{
  "train_examples": 101725,
  "attention": true,
  "beta2": 0.99,
  "max_precond_dim": 1024,
  "merge_dims": true,
  "batch_size": 128,
  "decay_fraction": 0.2,
  "adamw_weight_decay_other_params": 0.05
}
Rows from block 6 of a small image diffusion model, named by matrix and row number. Each number is 500 + 25 x the weight over its row's rms, rounded and kept within 0 to 999. All counts start at 0. Numbers have three digits each.
After each channel's rows are labels from the 100 images, of 14976 (inputs lightly noised), where the channel reaches its highest value: "responds to" is what is common among them. Only what is clearly more common there than usual is listed. The data: aerial photos of the United States (SatlasPretrain). In brackets: how many of the 100.
# convs0: first 3x3 conv (model.decb.0.0.convs.0.weight, 128x256x3x3, standardized in use, each kernel summed), inputs 128-191

convs0.115:509496500508493492508481508496516486499496494481501499482498490491503501477519506499493510507509491492495501506479510517478513510499482520473490492497506493497498501493505499460478544497511503
responds to: building (71)

convs0.71:483518508480541501492486526510510491473495520514499535590494502507512496508380493480479502500474518459463477516511493463500492514502486499501505533496493507466471480503502464515503493515500393
responds to: crop field (41)

convs0.93:514501501517499495476513508512512513455496573502489617610417546489503518626535530495488500497558490498480522494516510504507502500508522496502497503507476521530522476521464567550514503484493507
responds to: building (77)

convs0.120:519495501486528493512509562493490504521493488482541436496497510387501499498470476511571525482492489491518494505502511464473498513502501493497497508505487401523500493504498548555514560486508495
responds to: building (97)

convs0.121:495485504510502503508507499488499495502499502503494505502499511505495489498512484503494502499510498490496500497492502504504499501505488507496511498504504482496497511509504510502505502507510498
responds to: building (67)

convs0.41:492491502490488484518497519501497487497494497475503485508491493500492502488511509503489496491504501494518488505479506501507515494509496526488495506502500491499495501509497499525491497496513507
responds to: crop field (27)

convs0.26:564478495509510499503509511468502520506495523495493517504552488523495509483515490497525512495511501496549494495498493505522515494479497494496493493505509485477495494481492455511509529503492514
responds to: crop field (27)

convs0.5:497493503502509501523498536486518477498506435498487531398521471536461492551635503517486514445491481491510507509508477541498470502495508474504485565489497621515542470491502419510493510516505498
responds to: building (71)

convs0.113:460516497501465506518487534500489462511524484496462507510478500483493513535342503491408492505511497467525502501487507487516491502485491504471480481469480479505489483503490559498473515485513537
responds to: crop field (28)

convs0.13:501483501501495490506518497521496506498481503546511523513499534468494504502488485502505493492516507499482521497487494504484493490500486504508485520458483458521513505483499495506481548468509505
responds to: building (83)

convs0.40:517491501505488506492492516513479501524496453504534513466515524504493505493485482503508493483507495516478525504479487499495545545507540518503505476514488515498517505491475513475493467498516490
responds to: building (92)

convs0.34:517510495493493492493501480501484490510507460494507492515509468504488474485485493489507488495492501505561511510504504521473494487497510482500490465481506499495503498508501499490493504521505479
responds to: crop field (42)

convs0.81:493500496501499495491506509497497494504491494479501502512489504487507503491479493505505501501492513492487494493500512504520495505506505504505491515502512506508509519494501510495503509486506504
responds to: building (88)

convs0.4:495508493510491503504496480506494504500497496532518524479527505495490501495491475498489516503505488484478502501500505499500494479518488500487478514480499478514502506508509510478506529496508502
responds to: building (68)

convs0.31:517502485505503496500491514494519506494501491502519497479491481498495488499497484508496497468494507500485508493502518512504503505496498513498504499497485519509503501508488506491496497524520490
responds to: crop field (29)

convs0.125:474495490497501514494502513495494494499501489492478479480498490507492496509509492519484492506503507497495500496498506492500509495490501503499499517504509483494482500506503483510501549510497494
responds to: building (79)

convs0.12:488503509496485497485512484497497513495490498493481529475496497522518513502538499497539536501492489496499511497510502496525496485498500487540479545500495481506487491480513500489499471518513490
responds to: building (70)

convs0.35:465524489500500491448494510478506523519489499472546450491476549516477469267466482486502510488494489497510482508501547529516518518463510514500506530503511543493515499521482554479468481506498496
responds to: building (71)

convs0.116:496505504502505496517493470501509507501496481520504530460516505481491505506516493499500503495501488493547490499504503536504500505502494489495490455503496506504489523507504484498498467515504536
responds to: building (67)

convs0.23:508495508493507517502524512495497504493495519502503505492484500508516509523495485490492504487511504499501498496514492493482510501489493493521506506500499495485486497495497522507506479522517489
responds to: crop field (49)

convs0.0:523501483497513487521498492496516483503514513514469499495533488492500519504511505502526509511505511495505528494513510487497476491479490492506510519500495514490476494501514522472528543499498482
responds to: building (76)

convs0.14:492509489488507480497483488499498510498509523507499508513503505522505528506501511511528506481486467500467482503508478495528519505507507498482496512511487488487463502472483483513501560499488508
responds to: crop field (26)

convs0.106:515506495485517507487474446486466512511488551477510523544512509511503494409498489495511483505507514501476491526504506500520509509502484495548512427519486528526466498502526522520522492500513502
responds to: building (77)

convs0.122:501506493495514520451501503513498476517491497492486519494525494506499499499473475484507498493471501507479496500505504495489497486509511508511477492487538468496528510490508466523495527507502435
responds to: building (70)

convs0.107:511499501530496487494512536491517495466496523478503440498483557480495492487484492507478515506479488514477489491482504489526502487505487499495511587509546634468512518492512513481535496529501484
responds to: building (79)

convs0.85:501495498504499502499493479508501500504499515503499505504499499497501499503501499508500490499493504498504497494497505487498492499502509477497498491504497511519494497499502505502491518505499514
responds to: building (92)

convs0.82:498494491521493506509504495517497506482490493493490520495500480494500497501522511499499489510513515487496495486486511495488509497495488499517485494505506503499498507497514502496498501504499502
responds to: building (93)

convs0.19:550495474526484449531454520479490445499517508474490601500478531528489492481488515494502463494492497507503519496503471473503536503503484494499488543498508530543490499510498527473510510531505469
responds to: crop field (30)

convs0.11:407508497510516505491496532503516526489485458498516517510584326541506489562518504498511509511507487486502484496485499514500514505492491499497512576511491523476508515493500498486486465474498477
responds to: crop field (25)

convs0.127:508501509510502499503482474498497496504497485461509505488498505508501505502491496499490502495500488500489505498495500496496494504506504503505499498504499481529509501502499502490499499508503502
responds to: building (74)

convs0.3:493486483485498490517490503519486466511496504533514495503494517481489511502524531504518480476484492496480493500515496507484491526519518525520488516487486464467517514510491512492488516533495535
responds to: crop field (34)

convs0.104:508508491498503502485505488515507503497499501491503496493498491499507503495502502496507503504503495503502500490496498503497504497496491509494486500513493500486502502497506494499488496503501502
responds to: building (81)

convs0.126:503506474498499506510499481506504491499497497485499518502507492485475504510494493520507495493500506490495492508507513489493501504496518511495491484494510493489471470497500494495484509513499494
responds to: crop field (26)

convs0.8:461499503486522488467528507522521454494476473457528514526493442467470504480525495504498502492502514512480495493520509545503486516548525485514487502485494523475472574495509524532506529492517522
responds to: crop field (42)

convs0.18:489502529528500492507502500479513488512518494503477497489479510503493536530508454500494490487515517489515480490502501483487478520504476533541515518479502501471495497491502502475485497503491486
responds to: crop field (40)

convs0.10:568508500494498491495506567509507486499510576489507506500460495466513496468474518484497509500527502478526504511495491467496504510505511488499506522481481495488500503503488506462508472444500500
responds to: building (67)

convs0.119:503500495494487483502493507473497506498498502510496465504486483487476495495504485503484489509503499487505504503507498506518500504513507500484511511500503508498472487532507519483496503485504512
responds to: building (80)

convs0.86:498479490502507508496487507500488495490497483493472498500483499496490490507501488514488492502506499493498506500499500499502504500496500497523498525509499501513488495498507495512496500506508503
responds to: building (91)

convs0.123:502502497496500502509491493507501494498504498505498502493501507503495499511490490506508501491485497504499504498499496491506501506498504503502496498501489482499496501503502497503489502506497492
responds to: building (83)

convs0.48:514450550508519508524495536437481446468550490523510480528473516510449500547584537478480505452499496440499491510456463516479477511501504526473504418473507524513503499503477517451455502540498536
responds to: crop field (31)

convs0.49:454498486496488490496488552510487497518501474515511514485538471517496507545492502497491514509478502512548499484499478502476488503483500489515495531497481561495517497481493471491496479502486523
responds to: crop field (32)

convs0.117:487505501507509501508496490480495498508512492498516513501514517496512504482473499498504501481496517515478498501490516536511495505502490498513501406482515484507509506514526518498491525499523528
responds to: building (77)

convs0.51:516499513486489498496501533499507474513482480469490517592484449526485483490513488491500493504506486497505505491492490475484522509496483492487509498504497535502482501486498458509501469478482470
responds to: crop field (26)

convs0.109:505513524499511494497525517492509497509484482489502498502518514487501508477532503494467519495502506503511508499523489505492487504510494500513494495492506479491512514509510494498510488499508508
responds to: building (68)

convs0.44:497487506519495489511498500475491466492496493475511504499496473483487514494474482479500484499506501511492518500488500524533499509500496496498497485495494478479522496499494483497478491487506490
responds to: crop field (39)

convs0.37:473491497504521503517509523471507496515516511482481501515472521516494526504489503487508492506491515497476486505500492501497507503478488489516504506504495479468499490489483494499491497507484469
responds to: crop field (37)

convs0.76:545489497509497489535501479489498501493508532467511592598462495498529520528511475504493506502514491488464507499528496526490489476499505507533511488497482492506526496517507519494555502517500524
responds to: crop field (25)

convs0.78:481497510497496514497493510508510493519498504476488502491496498525506499491493485500521491497498495491490495491490495487499496502490498505501491502499490508500501508509500501493497495497485504
responds to: crop field (30)

convs0.17:514514520473546499497492501462472503506496482493526536598460516469500490614497513495532481514564503519533490539483503474488507526516488524492493508499525485499496518517474475493469504489495489
responds to: crop field (37)

convs0.88:500485488506492496500497500509485496495497503487510507507500498506500505501496498507490499484499489501493490504505497499494493496494501494498500505492500505495496500504496508502492498502498497
responds to: building (95)

convs0.16:523502495518543534481516485507498496492488467526513523465507511486529490511520489481493502512461487500508491497491493507516480512490488499499516514500491496515506504502516507485502482510560502
responds to: crop field (42)

convs0.42:462515473496521519475480489457496502468496525527463497538512494469486469540549530504429511502513517512556493505510534510561491518458489457491499521527508548554455462517523492530497549494506554
responds to: building (86)

convs0.7:524487505495501506498484480529504498503515489506457489448530530466487498515464502497469528500528496508482505501499499459503507505512496514533481491488508490533531501505501498518490492491494518
responds to: building (72)