From a checkpoint of a small image diffusion model: activation elu.
Rows from block 3 of a small image diffusion model, named by matrix and row number. Rows with one number belong to one channel. Each number is 128 + 24 x the weight over its row's rms, rounded and kept within 0 to 255. All counts start at 0. Numbers have three digits each. After the name is the row's rms in percent of the matrix's.
After each channel's rows are labels from the 100 images, of 14976 (inputs lightly noised), where the channel reaches its highest value: "peak on" is the class under the peak. Only what is clearly more common there than usual is listed. The data: aerial photos of the United States (SatlasPretrain).
# convs0: first 3x3 conv (model.mid.0.convs.0.weight, 128x128x3x3, standardized in use, each kernel summed), inputs 64-127
# convs1: second 3x3 conv (model.mid.0.convs.1.weight, 128x128x3x3, standardized in use, transposed, each kernel summed), outputs 64-127

convs0.89 107:123115146114113135134129136098123141154126142148092111118135084139135149127097153107177100136143072135172150163133122143136000136125165106093152127144153130122131120125112121121121146189131088
convs1.89 127:130138110132145129137121136135132124117130128123113140124127158127120127137131133129175135127146131113098128136149139113105248126140130095132079119106132140137134142128118140153131045021127150
peak on: building

convs0.3 100:117125137143108095091152063149103087078154123143122123158125110139078139129146124112127110142062082125104137144141123136123112102098136110124128112117154110177139110107132162101103158116115125
convs1.3 059:076124126099131155133103147075194106130128112141107131139107114135123129157137142103125135105141125131129126086159142144066142126181165171141118158164101155137179096125125098124145119171107129
peak on: building

convs0.22 089:123095131096100128140176122098118094140139136129088116159130110126149163122159141128134153120109106123139113132133100145169097096122129108123123122125215135104142095105127109122076126098142120
convs1.22 057:138164089142129106095123137138136129118135122144113147142126089149090112116141114153192119146126110119118183136139157113128121130158129098130122104091101098121136128129119102122139119127165090
peak on: building

convs0.125 073:114136167123083116117115122136129152114100134133115140131117149127088143110112122063047102142126126116132125143120195138126123138161125093162117133127167129101131083119142148141137095132094097
convs1.125 087:127109122143129121142141120126138130135127130121093123138128131094149140120140136127117127118181109135124135121154125135144129115135117125135092127122125133123127128128118069129114135175143169
peak on: building

convs0.122 065:095080162119133106105141132112142114135155122161129128155114112147161165151094135135148116166109132129123124185121119103118113110133159154161128104091139115124129107152128167089124130122052087
convs1.122 059:138133132144114137095127119050093129123113130123110138122119090114145149130155147124105161128133115106126159122182138122128148140150136114149066129137095152141126106144143108132195134106154132
peak on: building

convs0.87 056:127117144089129110119142130120160130127162149103114145119152147137147133130113124129205105157110115122167130135161142097154140167094138135126174127134134119099135095113112127145109152113111063
convs1.87 045:131120136130144121125167113137078120136118088143133120115135125134159148122119151103090146144150116138147123155085151116138143133117106160131000115133134132128126164151125138113127080141091152
peak on: building

convs0.6 127:129133088155112136121167117174121125084147119121120124126127102126081111150166086126119124106072116126154123121174109078145106114135109153127102109148136114126135112126157125105136129211150131
convs1.6 083:126116139118146139115166107112186113115084116113093136119135099127152146154135158116134103134183109114101141113110119123161121134135116039106123141153121116113118092112136099098116157121135114
peak on: building

convs0.14 089:077119089120108125116168133128132143125135115113142129132103095147175122179126173173165112118152149132187125144137102132124156105125140170144119119142147070116144111138144125146154169127107113
convs1.14 074:129135145148135140144121021100123120109134122142092135136166130083164124132150123139124148132123152116128143109139136137094129130128160122138137131162123160140119129058114164123129136095126130
peak on: building

convs0.112 069:114133124112093119127109128130098076120109133081134119125093155119137108140126136110179122134134126096161154135164128177156105117089126139135134102149092118118154083149139150116101157102079089
convs1.112 071:114124119111124101135147053103117133105123138117199132148164126102135135103139113119116116126083136103130149109133123114183135112145142130127111124114146143124133104199123011109116160131114116
peak on: building

convs0.121 131:112145122109101137113149141163108124164057138133137159139110150167142138135149106138132134122122138097136122130110129130138134154142188107138132125117122139161176102115124144135118124137118126
convs1.121 077:153079128149128118117234156084188135128143130129121110131154119128128105137105160118067098142161144124203130148169130157117118115109143120122103140120113136125130135151127121108146149143131118
peak on: building

convs0.36 092:161137100133152152086199124183174140113106129149116126140155129106135091093134124158106113120110088122174145103158090121115090091149132163111131128122106140146107111088115122100137147130165113
convs1.36 073:076151137129148119112117123159127116125141133137116111130075094135115141146121115139125047149154160141079107078174137109112137124128127146135112137140107146116143150165125131111133122100138140
peak on: crop field

convs0.88 105:114126120113149161142135126139169123124171090159121144130113100150085123087199134124139113081136109094099127137108126128112119112139142128136193131158096114123145131117111113124122182138120104
convs1.88 086:116097137150121119115114060152111129130111143133117129130147136113150147131112143123109124179124138127137124192136129121137129126132107095125012134118129123121101121111134133129075090127124124
peak on: building

convs0.81 100:100115105180122145045113131075164129122142146129122101122110069114123129115121094125115129130135137126142099202128167136113130117110123084165125136127120125094134076140128164094123127132133121
convs1.81 243:132127126129125130125135094142121131128130131130122131129122124140142129135122129129126133125125122125131130122102128130129127128131124173127168126119128122130127189127129123109131127117121128
peak on: building

convs0.109 057:084113077131134077089121100144112120101123125131153140164163114126121140121155154111148143126157129121131116133136149122116126115195104096145160126115141149108104104148128114091104126127095118
convs1.109 099:145126129127123122140129129113129118127122118132063131136131136102140129146128137132133149131120124138138166119142128122133131126113121136135254126143120124118152121121199126136122152126128103
peak on: building

convs0.95 078:122131107098078153128096115107097113118136139144092132111134116112121162133123129149137119167144093149113127130103137128117118137125152127138141141122168135106147143133112138114106143119106116
convs1.95 148:121130127131121129128133131138117128131119122123123123132130131138126115138135134121133140105114132135140132092130126126125084133132133148127120131109134124125202099141129129126131123118131143
peak on: building

convs0.12 121:126098103111100076136150118110119138126103129146113152125171071165126131158115126124153112133139106124105167117152141128154178110167138132134159125125126137121133081135133132132119104136158127
convs1.12 100:124129138157121130131126131041146123120123113124151122126000133121132134132131142126114125159129121105095127152106119130127110143121126122120086125136132097135141135109133138127148132211126172
peak on: building

convs0.17 063:087116104104130109130174103078122159108136156094114185158134153131143149108117164134134128115132131127147140117128090097096115118147113095116109110125140131117160121123159167093065116095152120
convs1.17 052:120151166125112131125122179109119122117120127124114109124115111180075129114094109141095149146134103148126157154085125129142165131129150121141139104122122128140126102114111092117138105111125202
peak on: building

convs0.47 081:111115124133120142113109123151147113081131115139136134132180135121124123123157081162111073099131110118166083138112108112126177155162092123154123117141123174121144123131077069103130087154171115
convs1.47 081:121113124133130125122112128163099136139133124136112114125098119139130132126112141126100132127129146146125129000129126128162117127124129123127115117121117123122104133121135194129131140123141134
peak on: building

convs0.73 110:107105117161128131125104127124087130119110134114096114126117045120154081138140121169118140102172097154133085163143087154119107132139130126102094087140164157124116135120098103133088144144147120
convs1.73 073:128138119122116153100122114075177124119135134127170154150112129167159131135144144138141143134139160140137132201150141142184126137077141090112142108120135137100115141130133129127129133106124053
peak on: building

convs0.65 077:123144114146182106147137155139135122160164144117094088122102167120155137139125133129121100123132123147157031152141119144118125099107169114120125122088143121111130142148126097051110134133108083
convs1.65 071:122116139125128143103122132118116125128129135130103138126129125126073141120120128119124111128128105124113144112097119123136129137133121137134126148155125145123128053127090065135155120137140170
peak on: building

convs0.63 102:133122118151085123114149143131147150094099095154091154122120141156096107200148108130146151111132137155132105091133107066088106110039118137139105145134108122112172128149084150129121135128139125
convs1.63 096:142140123157131113126141122105133136128134125128165130133136119093202106135130121119121126149117128114114134083136134143149115126255128098115123134115132145123119119112115110118139114123139136
peak on: building

convs0.13 138:124119128094151151110149088126141113144110140133125135143120114126147148166132116127144101132133092129175135154140127121127093125166157140112128127114133102135134120105122122112155124105135100
convs1.13 116:129126136115130114122131114124088128110126124126124130117122141108122129110138131125101138101127143118130160113125133120122255127131115136137144127130113129134126104121120098124127142152107130
peak on: building