Rows from block 5 of a small image diffusion model, named by matrix and row number. Rows with one number belong to one channel. Each number is 128 + 32 x the weight over its row's rms, rounded and kept within 0 to 255. All counts start at 0. Numbers have three digits each. After the name is the row's rms in percent of the matrix's.
After each channel's rows are labels from the 100 images, of 14976 (inputs lightly noised), where the channel reaches its highest value: "top examples" is what is common among them; "peak at" is the part of the image that holds the peak. Only what is clearly more common there than usual is listed. The data: aerial photos of the United States (SatlasPretrain).
# convs0: first 3x3 conv (model.mid.2.convs.0.weight, 128x128x3x3, standardized in use, each kernel summed), inputs 0-63
# convs1: second 3x3 conv (model.mid.2.convs.1.weight, 128x128x3x3, standardized in use, transposed, each kernel summed), outputs 0-63

convs0.85 066:129102155151121074102157148102125124148127139133146255128132130110115133128118149135108076112124124105136127129000117128128131112122145118158107112146103125166131127132114141139180111150118101
convs1.85 049:128136136123125132131127138128126133151159138125127255125130121113123126129142125113124135130136130091126134133191131117143137115123147142138138082117122125114116124118129152142069104163132135
top examples: building
peak at: bottom left; middle left

convs0.56 081:111136128000122185182133105120097107127128113121141116145131124130145100126086122157168058143164152097120122130155116108116141130138130132137148143083156139130120144073085130150122127146255193
convs1.56 109:127131126127129123119128130130131123126130136128132126132127137122129139131131127128127124126127125130135128127120127126125126128125133132133131132128136119131124130133126138126135130138000131
top examples: building
peak at: middle right

convs0.98 104:100124107047160155133164130071163152163104114123125167139129204133171112149111135143137138116165104125111107147157110086146177124153118161169127111097114053067118140187082097133158149113138119
convs1.98 076:118112135188152167114143146113136086000104117144131116119113097123130142128106124137146132143110134132134156144122145101118094116144151131139133140033098120126128213117100144143099112173124120
top examples: crop field
peak at: top left

convs0.101 133:120159142141100154075200113160138105128090075149117134204105169140154112163085082099081134169066140079110145120154090122081137124144118137113123120098102142127159099076137155112158150153138166
convs1.101 061:187122152110122164105131177121127099214150149146140138151130125103121152135125054132121133118099078126127157153076136136167118112128137127152123063189118155119125187135113100148118035149115130
top examples: building
peak at: middle left

convs0.116 107:139142082153125101175125097164150140129087151119110126228077133117113128092141126143115118127103135138146123137156175131123124160137137093123126148135161081108115078170137096119168161123120074
convs1.116 058:152152125122095191093154114110130135155113116137125230136144156159098104132135152130108113121146137109103119140102113146133104097098124187130155175238109144116135025079104121103097130099108145
top examples: building
peak at: middle left

convs0.30 089:189166112166160122148119151136125105140110152073092124098129127092130157151125110098140123092147180104127130098079142102110139057144131167130188112172078127081127108067104154211120161041176171
convs1.30 046:123115110116104088130117162132089102117126117130124236156139102137118097104166117134130115107138103086185130060140146182122147104091150110120105222101088134158128135138102111146198121110153147
top examples: building
peak at: bottom centre

convs0.53 089:140044132131125129101135110096138145037100111183121073166104105118123105143113144156076135116151135128144098128160128124119157191146055145181123124106188092138120047106104149087151146159115104
convs1.53 050:200162157102116106103078136118100100167181145148118102114146149097153110130135147097150178115153122159122104102135109178138116102126112116091139135111181167104121178148121049170124166122156066
top examples: building
peak at: bottom right; middle right

convs0.17 082:182096132132117082172114142191121132113142119094126000124095155147155094182052142126109160063208132127164088086092132129148101119147133133129128124141139111153138142127130104133118135173126117
convs1.17 037:153121126122131124086131132140103144122111136050132164142126139118125135130101176123129152112114121134122108134159121000125143141131118127125111121118131119113136117117125133124000140133125128
top examples: building
peak at: middle right

convs0.0 121:230114131135150124149130154127167121126093143099151128180116100065125134098136113122125118143167157174132176141106096107148106166123155143043121161108103162094117255084134132057138133117120139
convs1.0 050:127143036123172148086108144137115145143098078084131085117138092109125123114093156133124138144074119140097120135104210109123146064130131136127088098108137061155101112115117090115156127104146255
top examples: building
peak at: bottom centre

convs0.57 070:157083157133143184219158165130209132223089156107135145114127110122158173146080100153086180149124126126145112101096165152102093130087127119113141136125114148090102136122157158151182130116119128
convs1.57 054:077116106087135092068118137106107143142129108255135088151120104072126135125117116185114083136135124155097121123119072127125140172139119114111164131108123149134114152121118119146136051121145136
top examples: building
peak at: bottom right

convs0.104 119:111132146104133216139144080157107087163155146134092083131131182129152187137161085130100176095087131187101132153160114174132148109132127133122112140101137131199098151119126126138172145049141178
convs1.104 077:166112150165124167168124108134123147157107142149142213094117148153126127110135174055104151121121132127153096116177167137131122137163121123130122125117125168141100247112160165121110174089163131
top examples: crop field
peak at: top left

convs0.100 068:159118172052203113095137155119122101047134120105195125133152115136128142134100109193148053111167100110101132110151081156102134078131141163157073132117144167127139175102078131105119131119129172
convs1.100 036:136094122136132181147125118130130099131147114130132124102049114089140158132196126128137139147088125136160116129122122000118143152132170108142155102126129054129120152152114122131141108135112145
top examples: building
peak at: bottom left

convs0.71 087:094183113143154135151113132090182130133127103120139096129127087139101101152105095103148037147079128094141124063156168104124149157162134157155154212111108101104147124103137138115169182112136129
convs1.71 063:135116135115112110146151133126011142106117135109145158123129094139168140087126126131102070145121185067072159138192057120177111068117073135163110113107145107148140133118143136109118089121127120
top examples: building
peak at: middle left

convs0.59 075:137129124115129186126113123122199148071137069060200205134132133038123112133088140121109185081130118105161134149045127140138126096130118140114112152133177130128120143095016128117081109135152088
convs1.59 070:129131138126130131144131131142141125139132132131129128120118126132119135127133121126131124130116126126127133128139130076134125128143137121124124118125121113137123135126117106126255125128118126
top examples: building
peak at: bottom left

convs0.58 073:162058127143183089131144134156148131109070105115174142108139132088198120096085062117145174108161111128139133094124137093170150171130083122161145136147109199096077132077112120169146142123128197
convs1.58 126:127152137127128140116125115129118123124138129130132110125117128127115126129138118126127127125122129131167125128123115187131120135141126125126127099133130126126133149131129125136132111136121127
top examples: building
peak at: bottom right

convs0.40 155:144116140116181212139133054155091130160110106173160035176112145140132077172153136147077180055138135081137128114205152136095133152122112116170108127118158100124165119105125120114138156135152141
convs1.40 232:128126126128127131129128129130128129129128131129129132128127129125127127126125126128255127130127128130130128131129129128128127129128128128128126129129131128128126129128130132127126128127128127
top examples: building
peak at: bottom right; bottom centre

convs0.75 134:123088136072082098148114140134030089140084139124162102077121152101095175090129208073135049112107168140118153113119139117090137178084149156134137148065139146099135092069119097091186113130113164
convs1.75 066:075122125129130143133115162151147108132141076103122074166134097158119116145210052121194111130118133144096163116146151083129123116145149115150167124132136143103102031146107176091076114085108105
top examples: crop field
peak at: bottom right

convs0.32 107:096125122108143155150170105126086129096159117121161038112113169148084092133169150128144162221101121125112132136133125114000119121140157122101124159123143113153133140095092102116088121123123112
convs1.32 139:129127125136129127127129128130109116127129131144128125114127125120131130127130127129117125129126128131130125131133131126255136126129127124124121129127130122134129129126128138122134130138127129
top examples: building
peak at: top right; top centre

convs0.55 081:130109112087112144115166138117042121113133138210154118031171094040140106134125195135113118132124088126114132099182115108136141154124184157144134147125134158197147135087104118135115131127118156
convs1.55 057:150099123118128131177124134148143103112087121111109079129124169124159127116133119082128134143120091157107109122147113091146125172113114121092126125058108131117121255166129122130149080115102153
top examples: building
peak at: bottom right

convs0.11 137:171123092117165116155152110160141134154145093153126043088049118139176171154087100148089134153090127155109151117091135144174140134101163140128112176000136152097108113120134093123052149057135146
convs1.11 268:137127131125120118133125131129126129140132125122127126124092127124128124130124133127130138124129127093127137118131127109101123128133126122125069137255129127132132124122126124099129142128125127
top examples: crop field
peak at: top centre

convs0.109 088:179163113088145178116110140201121083130112145166119114122130155118151122111145155087140136115152132126146140109152102172149137255139142151131084099092117106110093136047126116160122079154091159
convs1.109 054:123137107132124092116133133080160184053131201109114102121124144129110188122125131127140116114035128119142131125119122083130144075167134137117151182152133132148142141119119129128118129132120138
top examples: building
peak at: bottom right

convs0.39 101:177131115091077116102136193140109126117122137138169113158148133120113118152109138109138158139147163057148125122000132135140126117130119134123125153112130141126132114132139117089255143141151137
convs1.39 168:127129128126129129129127127129129131131129128127126163130128129129128126125129128128255125128130130126125128131131129128127129128127129127127129127127126126127126128127129130129020127129127127
top examples: building
peak at: bottom right; middle right

convs0.45 110:102098112154126052113133132118130109120117110142109059136150105130086108139129137122122109109090138178126167133000135141135142157132127144135124125146087132154138149110128135132094132124112104
convs1.45 030:122122127130124124136137133121119143138119127122131255140137121128147114152118129139128128126128140113122130132135130129125127125155143136129140103142115107123126117131131145139124127169126126
top examples: building
peak at: bottom centre

convs0.38 074:093137125120104175140235067095166135087133137144155113105130134131121110127099116149134130117135118121111147076167122159115124091114179117137135090054108181180109131091142143101126104104156194
convs1.38 062:160108142133093116114119114108134135147131111124118133121103134103108123134106126142122144113130144126136114103145135105128110133111159131130118115133133116125150142099140117121192239066133118
top examples: building
peak at: top right

convs0.108 071:106141144089110142069099159163158078079137103138146106151134158145165137081084080094126047235085139103171112106145127104097099142131176133080148133069207088097155139158129175113170123135147160
convs1.108 052:123144131119122128122136130135130145108157139124140059103154123143123146122098123167114097142156132126109120112084128129113141121133121107110124145152135138111103120125108119110137133128122124
top examples: building
peak at: top right; middle right

convs0.4 074:158104111136146090108143129110180146146120127127127114167138133124137116177179199105139142122145129087103093133130075116126133143128111124071202168051072137109083126149094125091190133098087082
convs1.4 034:121103130131133120129121124113127128173151110115138171128126115114124127134117105133255112126133127128107131132151132126152127140124139127145140126128125130123138140139094131129128128118143150
top examples: building
peak at: bottom right; middle right